A small image flow-matching model, trained from scratch: arch unet, norm groupnorm.
Rows from block 9 of a small image flow-matching model, named by matrix and row number. Rows with one number belong to one channel. Each number is 128 + 32 x the weight over its row's rms, rounded and kept within 0 to 255. All counts start at 0.
Before each channel's rows are labels from the 100 images, of 14976 (inputs lightly noised), where the channel reaches its highest value: "strongest on" is what is common among them. Only what is clearly more common there than usual is listed. The data: photos with spoken descriptions (Open Images, Localized Narratives). In brackets: how many of the 100.
# convs0: first 3x3 conv (model.mid.2.convs.0.weight, 256x256x3x3, each kernel summed), inputs 0-42
# convs1: second 3x3 conv (model.mid.2.convs.1.weight, 256x256x3x3, transposed, each kernel summed), outputs 0-42

strongest on: text has "wearing" (29)
convs0.251 [115 144 122 117 130 159 137 125 165  71 100 113 168 129  59 164 162 124  99 101 163 146 180 137 145 134 110 152 104 133 162 109 170 157 171  99 104 118 192 140 101  94 119]
convs1.251 [131 110 107 166  81 147 180 118 153  93 120  89 136  82 170 153  73 145 120 145 132 182 159 144 169 148 137  97 147  79 185 105 150  98 123 150 180 110  79 172 141  62 147]

strongest on: text has "sky" (53)
convs0.173 [127 147 130 114 112 137 128  41 133 143 129 134  91  82 110 102 115 150 198 145  90 108 116 118 131 137  90 125 144 138 128  89 135 111 149 138 107 141 124 120 129  79 189]
convs1.173 [159  74 106 178 157 126  83  75 123 161 140 131 165 139 117  57 140 163 114 120 169 124 192 176 154 133 132  65 140 165 168 121 123 136 125 105 104  96 168  97 199 154 142]

strongest on: text has "sky" (65); text has "trees" (61); text has "grass" (25)
convs0.113 [144 116 172 128 125 142 113 105  89  99 170 148 107  97 137 176 141 153  98 110 106 108 164  88 131 160  34 130 127 135 119 116  90 194 108 146 169 157  85  87 171 146 157]
convs1.113 [141 170 192 111 111 140 107 119 162 106 119 115 106 102 148  79 158 126 110 110 177 139 120  86  65 160 146 120 173 131 170  73 101 106 134  91 132 127  78 127 116  85  98]

strongest on: text has "sky" (74); text has "trees" (72); text has "grass" (29)
convs0.3 [126 112 177 147  79 127 170  79 142  88 119  86  79  89  71 113  63 150  94 104 122 154 145  29 123 121  81 138 103 141 102 133 133 113 112  68 132 123 119  81 125  84 193]
convs1.3 [120 117 124 132 123 112  98  65 106 163 118 141 111 153 148  76 144 125 160 125 102  87 133 134 225 157 140  98 107 128 187 149 150  93 137 156 196 143 105 146 118 111 133]

strongest on: text has "wall" (41); text has "table" (31)
convs0.184 [148  83 149 153 198 111 110 182 121 132 174 120 144 152 128 119 104 151 109  98  70 131 146 160 153 118 136 141 107 123 164 101 112 137 208 115  98 101 112 196 134 175  65]
convs1.184 [168 114 155  89 124 102  62  96 175 161 116 125  92 163 159 167 136  89 144 145 142 132 134 122 120 125  74 101  88 133 125  60  98 107 204 117 149 104 133  99 153 131 150]

strongest on: text has "plate" (27); text has "food" (25)
convs0.188 [ 79 129  95 176 118 103 149  94 129 138 116 121 113 146 117 123  93 131 139 156 117 136 145 108 102 119  74 146 115 167  90 135 116 117 124  83 157 137  61  29 155  95 129]
convs1.188 [104  99 135 175 110  52 111  98 131 166 176  65 126 153 112 152 153 180 145 126 134  70 164 178 131 120 110 147 113 112 127 117  98 123 110 162 176 167 109 135 219 140 107]

strongest on: text has "white" (37)
convs0.32 [171 132 127 124 138 105 176 111  92 152 220 131 119 214 189 127 100 107 120 105 167 115 124 206 128 126  82 158 134 116  72 209 124 134 144 116 111 122 121 128 126 131  93]
convs1.32 [100 115 143 186  86 118 159  58 116 114  81  52 118 175 135 138 120  99 146 164 112 174  95 176 107 131 163 106 136  40 162 142 173 100  78 152 169 144 112 169  79 124 113]

strongest on: text has "text" (25)
convs0.150 [176 106 151 127 103 167 149 138 105 177 168 100 106 114 168  80 120 145 131 118 170 136 134 170 103 139 135 142 124 136 164  99  72 113 102 137 136 207 183 151 142 110 171]
convs1.150 [111 115 123 177 139 152 138 137 178 124 133  50 152 183  63 170 173 146 135  93 146 151 155 213  99 177 181 179  86 177 143  82 140 120 130 140 136  90 146 178 174 145 179]

strongest on: text has "text" (27)
convs0.209 [107 118  93 170 115 110 118 133 117 129 163  82 114 177 113 188  91 102 132  93 161 130 114 181  87 119 153 131  85 165 106 137 153  94 140 150 100 142 117 118 139 164  97]
convs1.209 [102 135  77 119  71  77 124  98 138 159 147  96 123 138 145 126  87 118 164 104 139 151 118 140 106 121 111  97 117  94 113  75 166 141 117 151 103  49 151  92 157  98 133]

strongest on: text has "text" (34)
convs0.65 [114 134 120 128 174 150  62 147  70 132 137 118  68 190 108 163 125  79  84  75 175 123 136 168 108 131 126  93  95 141 149  85 165 125 117 133 149 199 162 111 111 179 103]
convs1.65 [ 40 120 135 163 128 102 146  92 146 122 140  76 139 127 175 120  67 118 141 129  88 119  97 179  86  81 158 109 115 145  83 121 150 129 131 131 150 117 113 136 114 119 104]

strongest on: text has "color" (35)
convs0.121 [182 105 160 106 129 145 159 105 131  50 137 186 125 108 112 154 110 153 121 105 136  82 120  73 129 133 121  91 143 159 100 157  59 107 142  86 112  83  90 123 135 146 149]
convs1.121 [115 137 145 119 127  78 133 132 134  89 144 135 111 148 122  94 179  96 123 115 139 146 121 147 174 161 129 143 184 179  89 134 137 139 131 129 137 118 112 142 134 145  93]

strongest on: text has "grass" (26)
convs0.98 [161 156  89 122 147 117  81 166 120 118 115  88 116 146 185 105 117 139 180 129 100  85 152 106 163 120 126 207 131  64  98 146 120  84 122 173 133  99  36 142 143 103 180]
convs1.98 [ 77 199 186 106 146  90 158  81  61 117 104 196 136  98  73  87  72 122 131 125 177 129 113 101 136 129 131  91 222 168 106 205 164 148 108 151 119 144 121  60 120 140 130]

strongest on: text has "white" (29)
convs0.62 [ 67  93  83 122  83 143 151 116  66 130 153 128 138 181 209  97 119  87  68 165  50 140  91 147  93 125 104 159 122 125 177 151 106 145 115 144 138 137  97 127  65 107 200]
convs1.62 [147 118  99 156 140 110 146  68  83 139  91 171  94 184 101 123 119 153 178 117 113 104 149 132 171  95 118 163 122 107 128 136  46 142 105 186 132 109  85 145 107 131 113]

strongest on: text has "people" (56); text has "standing" (49)
convs0.30 [184 135  66 144 116 104 135 122 173 119 108 144  95 167 136 176 153 105  60 162 113  98 118  97  86 153 157 130 140  78  80 177 152 156 159 213 144 112 105 111 157 118 138]
convs1.30 [151 139 164  88 130  96 136  80  62  99 175 121 117  69 107 103 139 146 127 163 187  99 125 122 184 110 136  74 122 180 143 114 127 132 123 106  99  87 214 170  76 180 161]

strongest on: text has "man" (28)
convs0.164 [164 119  75 112 137 122 138 142 188 151  78 106 160 153  76  81 112 147 143 128 100 135 166 143 122 128 143  62 132  60 120  66  60 112 149 112 137  85 143 121  58  87 155]
convs1.164 [112  56 106  82 113 119 154 176 164 149 147  88 146  85 180 101 159 121  98 130 116 140  89  91 122 130 123 166 198  93 104 133 144 162 145 104 120 134 114 158 138 178 101]

strongest on: text has "wearing" (35); text has "man" (32)
convs0.104 [ 70  98  56 225 150 126 117 207 141  56 132 120  80  99  72 126  58 182 142 158 103 151 101 122 110 148 165 182  94 126  97 107 121 162 175 115 100 165 125 146 132 177 111]
convs1.104 [ 94 159 104 132 117 120 128 125 128 184 120 127 116 146 172 128 106 105 148  89 135 106  76 134 120 159 130 170 150  99 130 142 121 144 170  72 141 147 151 116 111 121 153]

strongest on: text has "wall" (48); text has "holding" (35); text has "table" (33); text has "woman" (25)
convs0.134 [146 140 151 113 172 100 106 211 125 134  97  81 119 134 114 121 139 118 200 167 107 137 101 121 132 121 164 150 126 108 156 119 128 204 156 119 142  97 126 152 125 145 107]
convs1.134 [121  90 131 151 208 122 136 121 208 154 100 121 104 158 122 191 137 110 198  88 108  70  52  74 120 104 186 149 101 111 124  95 150 151 176 129  74 125  92 115 152 134  83]

strongest on: text has "trees" (63); text has "sky" (55); text has "people" (53); text has "buildings" (31)
convs0.255 [163 102 112 133 140 108  30 136 106  97  84 156  92 103 187 156 100 132 126 200 114 118 109  96 103 116 120 137 114 117 113 118 126 123 150 110  82 102 121  44 113 104 211]
convs1.255 [164 173 145 158 127 104  96 125 126 106 134  82 146  71 174 125 131 102 134 163 142 113 115 136 196 112 149 115 119 154 128 146 137 193 142 111 167 165 163 163  93 133 156]

strongest on: text has "wearing" (34)
convs0.155 [142 142 113 150 146 117 180 164 184  48 183 138 118 104  93 147 104 172 142 134 204 115  73 182 101 149  92 122 120 152 120 128  99 170 205 155 153 173 129 164 176 166  79]
convs1.155 [116  49 181 100 114 137 113  80 141 167 117 168  67 147 107 168 149 164 149  98 103  81 196 117 145 109 166 131 150 124 110  86 170 139 120 135 117 124  99 201 151 114 161]

strongest on: text has "white" (29); text has "black" (25)
convs0.152 [112  90 133 136 127 112 145 111 117 176 159 103  97 127  58 100 112 127 107 113 143  96 165 214  79 114 148 115 133  95  73 113 147 104 133  59 147  55 132  52 184 167 126]
convs1.152 [114 116 152 148  98 104 137 143 149 120 135  69 163  76 137 102 147 197 176 145 171 103 100 140  72 104  93  98 149  71  97 116  85  99 164 179 143 182 117 197 125 141  96]

strongest on: text has "white" (30); text has "black" (28)
convs0.52 [156 156  81 130 158 124  42  95  66  75 192  75 147 121 119 114 148 125 119  81 116 118  77 145 112  98 132  95 143  75 115 163  61 123 105 106 143 128  67  78  85 117  95]
convs1.52 [127  86 179 101 149 186 151 124 155 121 137 158 104  97 121 108 165 125 104 147 108 123 141 147 194 123 140 138 115 107 154  57 151 116 134 134 109 100 101  88  84  95 139]

strongest on: text has "grass" (28)
convs0.163 [ 94 108 155 150 108 117 131 113 124 148 184 111 161 117  88 153 157 111 116 132  83 135 149 104 125 124 143  93 122 158  81 128 128 125 134 132 134  89 135 145 127 141 107]
convs1.163 [199 113 101 160  77  72 119 114  90  59 130 146 143 109 122  86 119 130 133  96 148 112 125 162 168 104 138 132  94  80 141  93 136 103 100 121  86 116 108 156 120 175  97]

strongest on: text has "trees" (78); text has "sky" (71); text has "grass" (33); text has "buildings" (30)
convs0.186 [ 82 120 189 129 145 125  69  56 119  95 105 140  92 116 136 149 131  91 121 116 136 130  80  90 113 123 121 144  93  90 146 165  85  99 135 168 107  70 123 137 138  93 116]
convs1.186 [158 132 108 179 130 148  74 151 146 145 123 125  93 148 115 135 186 158 155 121 154 145 127 149 114  92 136  92  42  84 149 114 136  96 130 139  99 128 177 136 107 128 105]

strongest on: text has "sky" (64); text has "water" (27)
convs0.33 [168 132 112 130 128 100 106 168  99 143  60  94 143 112 148 124  98 171 142 155 136 107 153 127  78 121 148 113 110  83  98 138 118  96 135  90 162 109  84  98 151 135 102]
convs1.33 [145 129  97 106 143 111 151  68 130 120 190 175 148 172 135 133 159 136 105  73 142 130 122  44 151 112 146 120 132 175 126 108 100 104 147 121 163 138 120 111 124 163 110]

strongest on: text has "people" (48)
convs0.26 [166 119 106 170 126 114 106 109 107  44  94 141 155  89  97 117  87  95 115 105  63 100  91 116  89 138 144 132 144 111 149 108  96  96 101 137 109 142 122 169 128 140 164]
convs1.26 [157 145 154 187  65 136 106 126 153 113 120  83 156 113 113 170 100 164  77 155  70 134 172  71 174 108 192  93 137 132 185 186 152 139 158 156 142 186 128 103 133  89 157]

strongest on: text has "grass" (30)
convs0.148 [179 130 137 119 100 181 177  64  88 110 179 129 133 132  92 175 113 122  95 136 158 142 129 104 104 134  49 138 114 105 101 125 159  53 140 228 172 204 118  81 145 138 146]
convs1.148 [131 118  92 143  90 118 120 190 125 116 101 122 146 145 117  85 114  94 120 151 139 127 122 160 139  74  77 134 110 113 136 174 104  78  93 119  94 154  98 127  98 134 133]

strongest on: text has "people" (45)
convs0.112 [130  91 148 119 117 179  77 128 125 108 126 134 111  99  94 103 100 110 122 125 144 129 115 136 102 112 105 122 101 114 100 188 121 194 113 123 110  56 139 119  85  98 200]
convs1.112 [156 172 112 141 147 124  82 127 105 123 130 167 137  75 127 172 123 125 134 143  98 184 151  84 145 145 174 183 153  99 183  88 186 109 154  63 122 114 126 114  97 162 113]

strongest on: text has "wall" (45)
convs0.120 [ 73  95  77 135  91 117  85 171 175 133 129 138 159 120 160 124 155  73 106 145 106 171  79 149  98 118 107 153 130 131  68  93 115  72 125  57  93 107 141 147 117 155 120]
convs1.120 [151 136 136  94 142  57  74 116 127 114 156 111  61  77 157 164 157 151 148  93 142  96  62 162  97 139 148 115  97 197 141  98 144 108 150 119 156 179 137 131 165 161 141]

strongest on: text has "holding" (35)
convs0.247 [114  86 143  84 149 164 121  17 171 120  94 111 127 136  85 143 105  94 153 141 151 130 130 108  68 133 121 115 142 117 193 128 127 151 132  79 114  40 177 155 111 123 143]
convs1.247 [109 179 153 133 196 138 108 102  86  79 127 168 146 126 167 153 156 124  91 167  89 164 119 129 103 123 146 182  86  95 184 142 157 111 141 150 152 148 140 139 139 120 154]

strongest on: text has "wall" (46); text has "wearing" (32)
convs0.122 [175 128 131 119 124  98 121 138 135 146 132  68 124  96 155 115 107  88 155 150 141 134  83 110 118 153 124 116 112 131 158  49 121 132  86 173 102 162  93 150 130  88  65]
convs1.122 [169 124 125 123 214 136 156 129 140 111 168  89 131 156  78 166 156  62 161  89  71  76 109 137 148  80 112  92 175 110 198  96 117 152 170 122 122 115 201 133 179 120 134]

strongest on: text has "plate" (27); text has "which" (25)
convs0.1 [140 123 148 105 149 154  75  82 165 116  72 161  90 106 185 169  87 163 152 167 158 109 160 104 100 124 147 121 113 132 158 174 147  94 130  50 114 105 122  67 117 104 181]
convs1.1 [135 242 137 133 103  80  94 137  36 156 179 158 118 107 146  79  86 140 160 150 167 133 144 132 109  91  79 134 158 143  84 141 125 142 104 138 139 121  83 186  99 160  87]

strongest on: text has "text" (37)
convs0.183 [174 109 181 164 125 146 156  84  74 210  83 105 109 179 151 133  93  81 168 139 159 126 142 206 121  83  85 161 153 108 134  81 122 113 151 146 136  90 102  63  86 167 104]
convs1.183 [113 132 139 158 143  99 156 171 145 158 132  97 169 161 110  96 153 153  99 162 133 118 141 111 139 115 140 158  31 125 182 115 120 115 127 172 120 181 140 128 160 118 129]

strongest on: text has "text" (36)
convs0.35 [ 95 136 147 132 129 106 100 116  72 140 195 134 162 111 127 146 103 106 162 148 214  96  86 218  84 128 125 147 131 154 139  36 145 114 127 126 111 152 144 159 125 144 154]
convs1.35 [100 140 123 148 169 108 163  40 155 165 142 106 155 177 176 158 145 100 150 101  93 164 141 157  78 174 158 108  86 136 110 152 151 127 112 148 113 115  99 128 118  91 109]

strongest on: text has "trees" (77); text has "sky" (74); text has "buildings" (37); text has "road" (27)
convs0.131 [150 124 171 127 172 133  66 130 157 141 133 133 161 140 146 221 164 114 187 146 171 145 106 141 105 141 123  97 125  93 119  46 132 104 181 154 132 130 120 153 116 137 103]
convs1.131 [200 128 143 108 135 134  82 130 133 143 113 181  51 148  82 112 162 156 114  81 123  97  67 112 121 112 184 151  86 101 140  54 137  77 137 115 123 157 176 139  63 102  92]

strongest on: text has "white" (29)
convs0.48 [141 144 152 143 156 123 103  96  83 112 193  85 134 127 101 138 159 101 147 100 119 115 154 164  89 103  97 127  94 134 133 123 121 150 160  89 151 111  89  65 131 130 185]
convs1.48 [183 115 115 117 116 148  85 128  88 181 121 166 174 179 132 126 153 158 157 163  93 120 154 139 169 124 140 144 170 112 158 134 140 103  99 120 102  97 209 152 108 184 173]

strongest on: text has "food" (36); text has "plate" (28)
convs0.117 [ 86 164 135 172 109 120 136 111  92 100 110 150 100 223 137 179 122 132 120  89 123 118 161  81 109 111 144  84 111 169 105 124 140 175 122 184 109 149 127 122 131  93 126]
convs1.117 [118 126 103 164  84 126 105  96 106 125 151 126 119 107 121  85  55 133 218 116 149 161 112 131 140 109 104 202 147 124 117 160 140 124 106 174 150 101  75 123 131 161  56]

strongest on: text has "people" (49); text has "ground" (32); text has "grass" (32)
convs0.64 [116 110 151 134 136 125 121 116 111 138  62 115 116 137 179 117 143 156 130 118 110 145 104  94  91 151  89 134  98 127 157 195 158 116 144 138 120 170  92 121 134 149 173]
convs1.64 [177 150 152 144 116 181  64 123  83 131 169 168 132  91 140  70 122 101 109 103 181 201 155 109 146 114 160 139  81  92  96 150 116 113  93 140 146 169 126 194 121 171 122]

strongest on: text has "white" (29); text has "black" (25)
convs0.47 [134 137  67 149  94  94 120 119 137 144 102 142 149  87 133  61 160 160 171  96 131 151  95 173 107  98  47  93 121 123  94 200 130 133 141 112 129 169 121 124  85 101  76]
convs1.47 [ 99 139 176 124 148 177 151 115 112 134 157 150 124  99 155 161 136 105  90 151 142  89 104 119  90 111 202 105  98  92 163 113 152 132 139 119 143 144 103 150 157  99 163]

strongest on: text has "food" (27)
convs0.144 [108 145 148 153 139 153 126 165 178 124 101 120 100 111  95 155 186 135 174 154 115 128 138 109 133 130 123 139 117 103 123 168 121 128 132 175 119 122 114 140  79 103 132]
convs1.144 [113 187 109 117 107 135 118 138  74 163 146 181 165 132 120  42  78 155 138  90 160 165 164 111  90 146 125 155 193 151 117 180  85 108  64 132 123 117 152 137 152 103  88]

strongest on: text has "sky" (68); text has "trees" (59)
convs0.69 [170 134 133  93  98 120 104 103 132 115 106 152  89 125 118 126 103 105 126 131 121 129  87 173  90 121 158  93 145  91 111 156 116 122 150 122 117  75 185 167 133 148  63]
convs1.69 [ 97 124 149 182 119 124 140  87 107 153 144 158 149  82 170 164  72 165  92  48 144  38 127  51 106 106  91 104  83  84 118  72 158 120 182 156 179 180 117  96 118 113 170]

strongest on: text has "buildings" (27)
convs0.50 [ 85 101 128 149 113 108 107 162 163 129 152  99 114 136 156 141 106 108 195 174 101 135 173 144 116 121  91 156  97  73 130 127  91 102 168  99 140  97  75  87 108 128 140]
convs1.50 [116 159  97 100 156 147  96 108  95 156 112  45 149 140 124 118 154  96 146 148 126  94 136  95 131 114 131 110 162 127  83 155 137  72 116 164 188 165 164  75  76 169 150]

strongest on: text has "people" (45)
convs0.159 [164  99 119 129 107  93  51 148 195 116  61 118 133 123 166 163 180 182  60 118 114 130 116 101 120 139  88 117 135 104 123  89 144 111 150  97  98 114  73 130 117 103 145]
convs1.159 [188 107 126 105 122  89 128 134 124 136 164 146 152  89 139 140 157 109 140 128 140 187  72 107 146 108 212 141 163 130 133 107 107  96 167 186 116 126  80 102 102 100 100]

strongest on: text has "food" (27)
convs0.227 [138 147 143 140 134 115 108 147  78 113  86 143  99 173  57 110 138 142 129  89 103 119 159 135 123 132 129 154 142 119  44  26 140 188 153 178 121  75 107 120 159  84  52]
convs1.227 [ 85 180 147 118 118  88  66 102  72 165 185  97 142 136 135 101  83 217 129 110 142 135 149 148 101 138 112  96 155  79 109 159 151  84 109 142 157 120  91 162 158 126 122]

strongest on: text has "woman" (25)
convs0.18 [138 102  88 117 162 109 148 155 145 106 138 150 123 140 143 170 144 108 201 116  92 144  37  85 116 156  95 125 145  78 110  67 118 166  92  83 161 134 137 135 135 133 170]
convs1.18 [119 142  95 109 134 133 140  74 105 101 137  78  64 158 126 147  80 115 127  96 105 107 144 136  91 106 125 105 117 123 100 168 103 114 135 141  65 138 143  94 158 106 140]