config.yaml
model: "image flow-matching model"
dataset: "photos with spoken descriptions (Open Images, Localized Narratives)"
train_examples: 203450
image_size: 32
horizontal_flip: true
conditioning: "none"
arch: "unet"
objective: "flow_matching"
cond_dim: 256
logit_normal_time: true
norm: "groupnorm"
hidden_act: "silu"
weight_standardization: false
widths: [64, 128, 256, 256]
blocks_per_level: 2
scale_shift_norm: false
dropout: 0.05
attention: true
upsampling: "pixel_shuffle"
init: "orthogonal"
residual_init: "none"
optimizer: "muon"
muon_scale: "original"
learning_rate: 0.023
momentum: 0.95
nesterov: true
orthogonalizer: "newton_schulz_5"
adamw_lr_other_params: 0.0016
ema_decay: 0.999
max_steps: 16700
batch_size: 128
epochs: 10.5
lr_schedule: "cosine"
final_lr_fraction: 0
warmup_steps: 330
weight_decay: 0.003
adamw_weight_decay_other_params: 0
Rows from block 9 of a small image flow-matching model, named by matrix and row number. Rows with one number belong to one channel. Each number is 128 + 24 x the weight over its row's rms, rounded and kept within 0 to 255. All counts start at 0. Numbers have three digits each. After the name is the row's rms in percent of the matrix's.
After each channel's rows are labels from the 100 images, of 14976 (inputs lightly noised), where the channel reaches its highest value: "top examples" is what is common among them. Only what is clearly more common there than usual is listed. The data: photos with spoken descriptions (Open Images, Localized Narratives). In brackets: how many of the 100, against the usual share in percent.
# convs0: first 3x3 conv (model.mid.2.convs.0.weight, 256x256x3x3, each kernel summed), inputs 86-128
# convs1: second 3x3 conv (model.mid.2.convs.1.weight, 256x256x3x3, transposed, each kernel summed), outputs 86-128

convs0.155 086:100099139131129182109111161117103129097135118113109114137138100149145164114109150129136117117160115155124099126111146093126134126
convs1.155 058:192160088157108082109134104096125138137137119142144145164133114164109129133115150099104124082162123115125186158169134063116139180
top examples: text has "wearing" (34 vs 12)

convs0.126 092:145096169130158154171122152124130092123108099131144089126136096111148144099107122169151105133140108122116145135121153164149123125
convs1.126 047:129144119080163141143152087156118141121113127164181117164143135128146109088136180139133129136160117127110121170095096090105185124
top examples: text has "sky" (85 vs 24.9); text has "trees" (74 vs 28.2); text has "buildings" (32 vs 11); text has "grass" (30 vs 10)

convs0.164 093:122083092131131112124131154101110123118103103151152096116143099126110157124102122147062109155143127159095119146149132176105113132
convs1.164 066:130122154134084149129161099143147129130151144132122112112137123144082136122201142134180108155109144185146108106131152135177089116
top examples: text has "man" (28 vs 11.6)

convs0.31 130:105134159148108153135137113143084104138123146161140153120118122143186139111132147111168124128154090094169142111097143128113134146
convs1.31 146:159102079154149088126160096109123134126139109175143109189141142174142137149149115117136145072111134114138146136156140071123154165
top examples: text has "sky" (57 vs 24.9)

convs0.181 095:126161117125111147121150126124140189129112130132122124170148096185121125105077129125128172128162133165101168150143137115095107131
convs1.181 078:126158093087070127146127114144137126137108106120159156161160135141149108149135137147110115162085148134155130141160152109142182109
top examples: text has "sky" (53 vs 24.9); text has "water" (25 vs 8)

convs0.104 092:110141143165125154119112103143122105138156136158107123136097148177127133166150094139135102130141178083147094127125133142138164157
convs1.104 114:130100128141134089159135141130119181172113165142135058186155147106124113139185148145175131148090134146094102133151137157098130175
top examples: text has "wearing" (35 vs 12); text has "man" (32 vs 11.6)

convs0.50 102:114111158156131104098106156133137124111095118143129076161084168159108154119113131120144121117123131131126104117121133162130132168
convs1.50 106:143149144106097076179167136123133176091168128159166092102130154181136147137107124107116159132104140169126103130115132135125171159
top examples: text has "buildings" (27 vs 11)

convs0.18 088:144120149102129109128117156124076121121101147118123122107089175121147100132072108177098142117089135104185118143131122180133142135
convs1.18 062:133098142128185168181148159128121126135102143106115133107184147110093155106171130087105089146112122103146116119122103132126100136
top examples: text has "woman" (25 vs 9.3)

convs0.113 080:117126103156116108182124101138087153139149121142124146125182086099142142068134146165140075116164105151097166124086104142133174160
convs1.113 038:130159175087167133097148140114119098063094143151143122121077147110147143165067154092144098153146152089092110126136072145138102100
top examples: text has "sky" (65 vs 24.9); text has "trees" (61 vs 28.2); text has "grass" (25 vs 10)

convs0.242 121:161109132133116058081098122167130138122137120120146100111124130139115151087111104072087135118144120102084129118142127121136145176
convs1.242 167:128137152159114066102136129122109123131106129133130086088107158148172151126121125096142162152127117161147144156133109116159133143
top examples: text has "sky" (53 vs 24.9); text has "buildings" (33 vs 11)

convs0.41 081:103128096132094137139105117113123123117125120121104122108129163111170114115108143138144091075159104085165126145090107139146118112
convs1.41 043:146111124101161125174119145121096095159119111153089124133122140109144139114088134093110146148144154124111126117146183131136127155
top examples: text has "sky" (59 vs 24.9)

convs0.188 107:070126113085170144126135118105110161135144112135163146146125123101134118126104110148095107150098160097071120134136136151129114103
convs1.188 108:144127106110128187110165143118155096111133104090153137163147097111148099156162125141134119125122152161148138151172139138159131098
top examples: text has "plate" (27 vs 2); text has "food" (25 vs 3)

convs0.36 100:132113120148081132120167166145162118174140125107116116130101123139122139105109147129201117158122094148174122112138126137110155128
convs1.36 062:117111153119147148180172132160144111107138105151090147159157119122106100128137114127114169130137165076151150088112109142131132087
top examples: text has "trees" (69 vs 28.2); text has "sky" (62 vs 24.9); text has "buildings" (28 vs 11); text has "road" (27 vs 8)

convs0.251 096:113109162163118133135114136129133135123143126109189085158113134143182116134129175111143113078150123085173146133161135175103188114
convs1.251 064:141154132147115109142137099148132162111130142153107143137188123112148161183147111124108116110112184126060136101131166094117115125
top examples: text has "wearing" (29 vs 12)

convs0.134 141:120094125163141134148113133123137141115121143127118073159146136188194151131105142102127083103145104151115100129128158126180150179
convs1.134 127:149120128195115113092112094089141139134132111166122093172145124181102143139143114114095156102153142107125146138147130100124140199
top examples: text has "wall" (48 vs 20); text has "holding" (35 vs 16.1); text has "table" (33 vs 12.8); text has "woman" (25 vs 9.3)

convs0.9 109:097116130156132126100124102121078095130169116126141131150134168177140141095208144142126112125132154116150152163087091129123167160
convs1.9 071:104111132121131125134159083099154137144121076169169117151113148149134116149152131155117132144074178103116178078152129085093145137
top examples: text has "sky" (57 vs 24.9)

convs0.212 115:189155111162148122127081127112138104158159108124134111163140114096168117181131121110109122139125095154145115092167119094154106161
convs1.212 148:156140140137108169118105154157128110104091153154121111173121155151129130150111129144140109142094105164141131125171099167119138127
top examples: text has "people" (44 vs 21.6)

convs0.26 091:173145112155124141140132140157107094124155116168092124115110132131139133136104101110159128117126121106176149126149141123089157132
convs1.26 051:088101141118148125132111145162074113084130131133108133113134120118111115136069129147108115119108078147165141115091125181145152115
top examples: text has "people" (48 vs 21.6)

convs0.247 068:085124121168125127109142120098133131103130100102135128152131145098132107113122160086118140097176133096120118097152093174095133161
convs1.247 035:140133179111110120109115062082119157112148180129117123137105171120124155105148093102123107154140111132134144118115166106131175076
top examples: text has "holding" (35 vs 16.1)

convs0.227 103:096107121129118113192096122143118155113085135159169126132118126098112149084123121162110147143082092177127080147117138162155104108
convs1.227 137:149147153141123154176146170132124134134140163083157166110096120078122096136140071155101140158133161182067154148141126130152105125
top examples: text has "food" (27 vs 3)

convs0.30 103:106148092130138095136113067092101118139130112147136140115122137104122131142132089149138131103086140124110109108091136112172109146
convs1.30 139:107162132119137099182131170113146154117147142094115113136187139142127147114138137144131118121142070141133151162153165118160090141
top examples: text has "people" (56 vs 21.6); text has "standing" (49 vs 22.7)

convs0.1 092:119125113144114172189097150107134164109076110126109115106114178127132157129124178077110134095093137159183181109102114102099137078
convs1.1 107:143161155100145127158119142096135156140141135121112125108092141094159126116126119150134109135116170151083134128136110137114104093
top examples: text has "plate" (27 vs 2); text has "which" (25 vs 9.9)

convs0.117 105:114065144121152131102156154154126143154147110150126118149138115145125117126108101145129119102177111118150129128075120139104110128
convs1.117 091:092124138116137136169135111115099129131149150147160097160093156103169085110123110170136121153112167174128092115149137090096110144
top examples: text has "food" (36 vs 3); text has "plate" (28 vs 2)

convs0.144 091:078168099125142118112131090121111151189082101150149125157100094115112128094162133087158102126086129177129155136136096100121113130
convs1.144 124:091126146104152176174101148120122124172129152124142146140118102085132110144148112159139115151116155148143126129088103140155117145
top examples: text has "food" (27 vs 3)

convs0.3 098:113156117074140142134124142117113146123113116148114118143136107122100158139101164109184082086142098105139161148101128137090113100
convs1.3 073:159113118106119103110118103151124159102077090133142115100115127150150083076078152126127098119119120127139118114114115115123167130
top examples: text has "sky" (74 vs 24.9); text has "trees" (72 vs 28.2); text has "grass" (29 vs 10)

convs0.173 104:139189104137079124093125067093091169133115095119122136158122102113097092130144108114181158146115112115132140093157116084125123167
convs1.173 145:143119127123143041144105191108143141120138123158154125098138107109133135156143112101112146109142119101151146106114153119123148113
top examples: text has "sky" (53 vs 24.9)

convs0.119 107:088154145150180174094130099144077107110117158114145111196150142100119116134140166122160161095145101054093086133115108113128152141
convs1.119 059:158164124123123124102113051095094170101130107156133134145142139136129122101129150126104106122136146159090147076097117068075116125
top examples: text has "sky" (63 vs 24.9)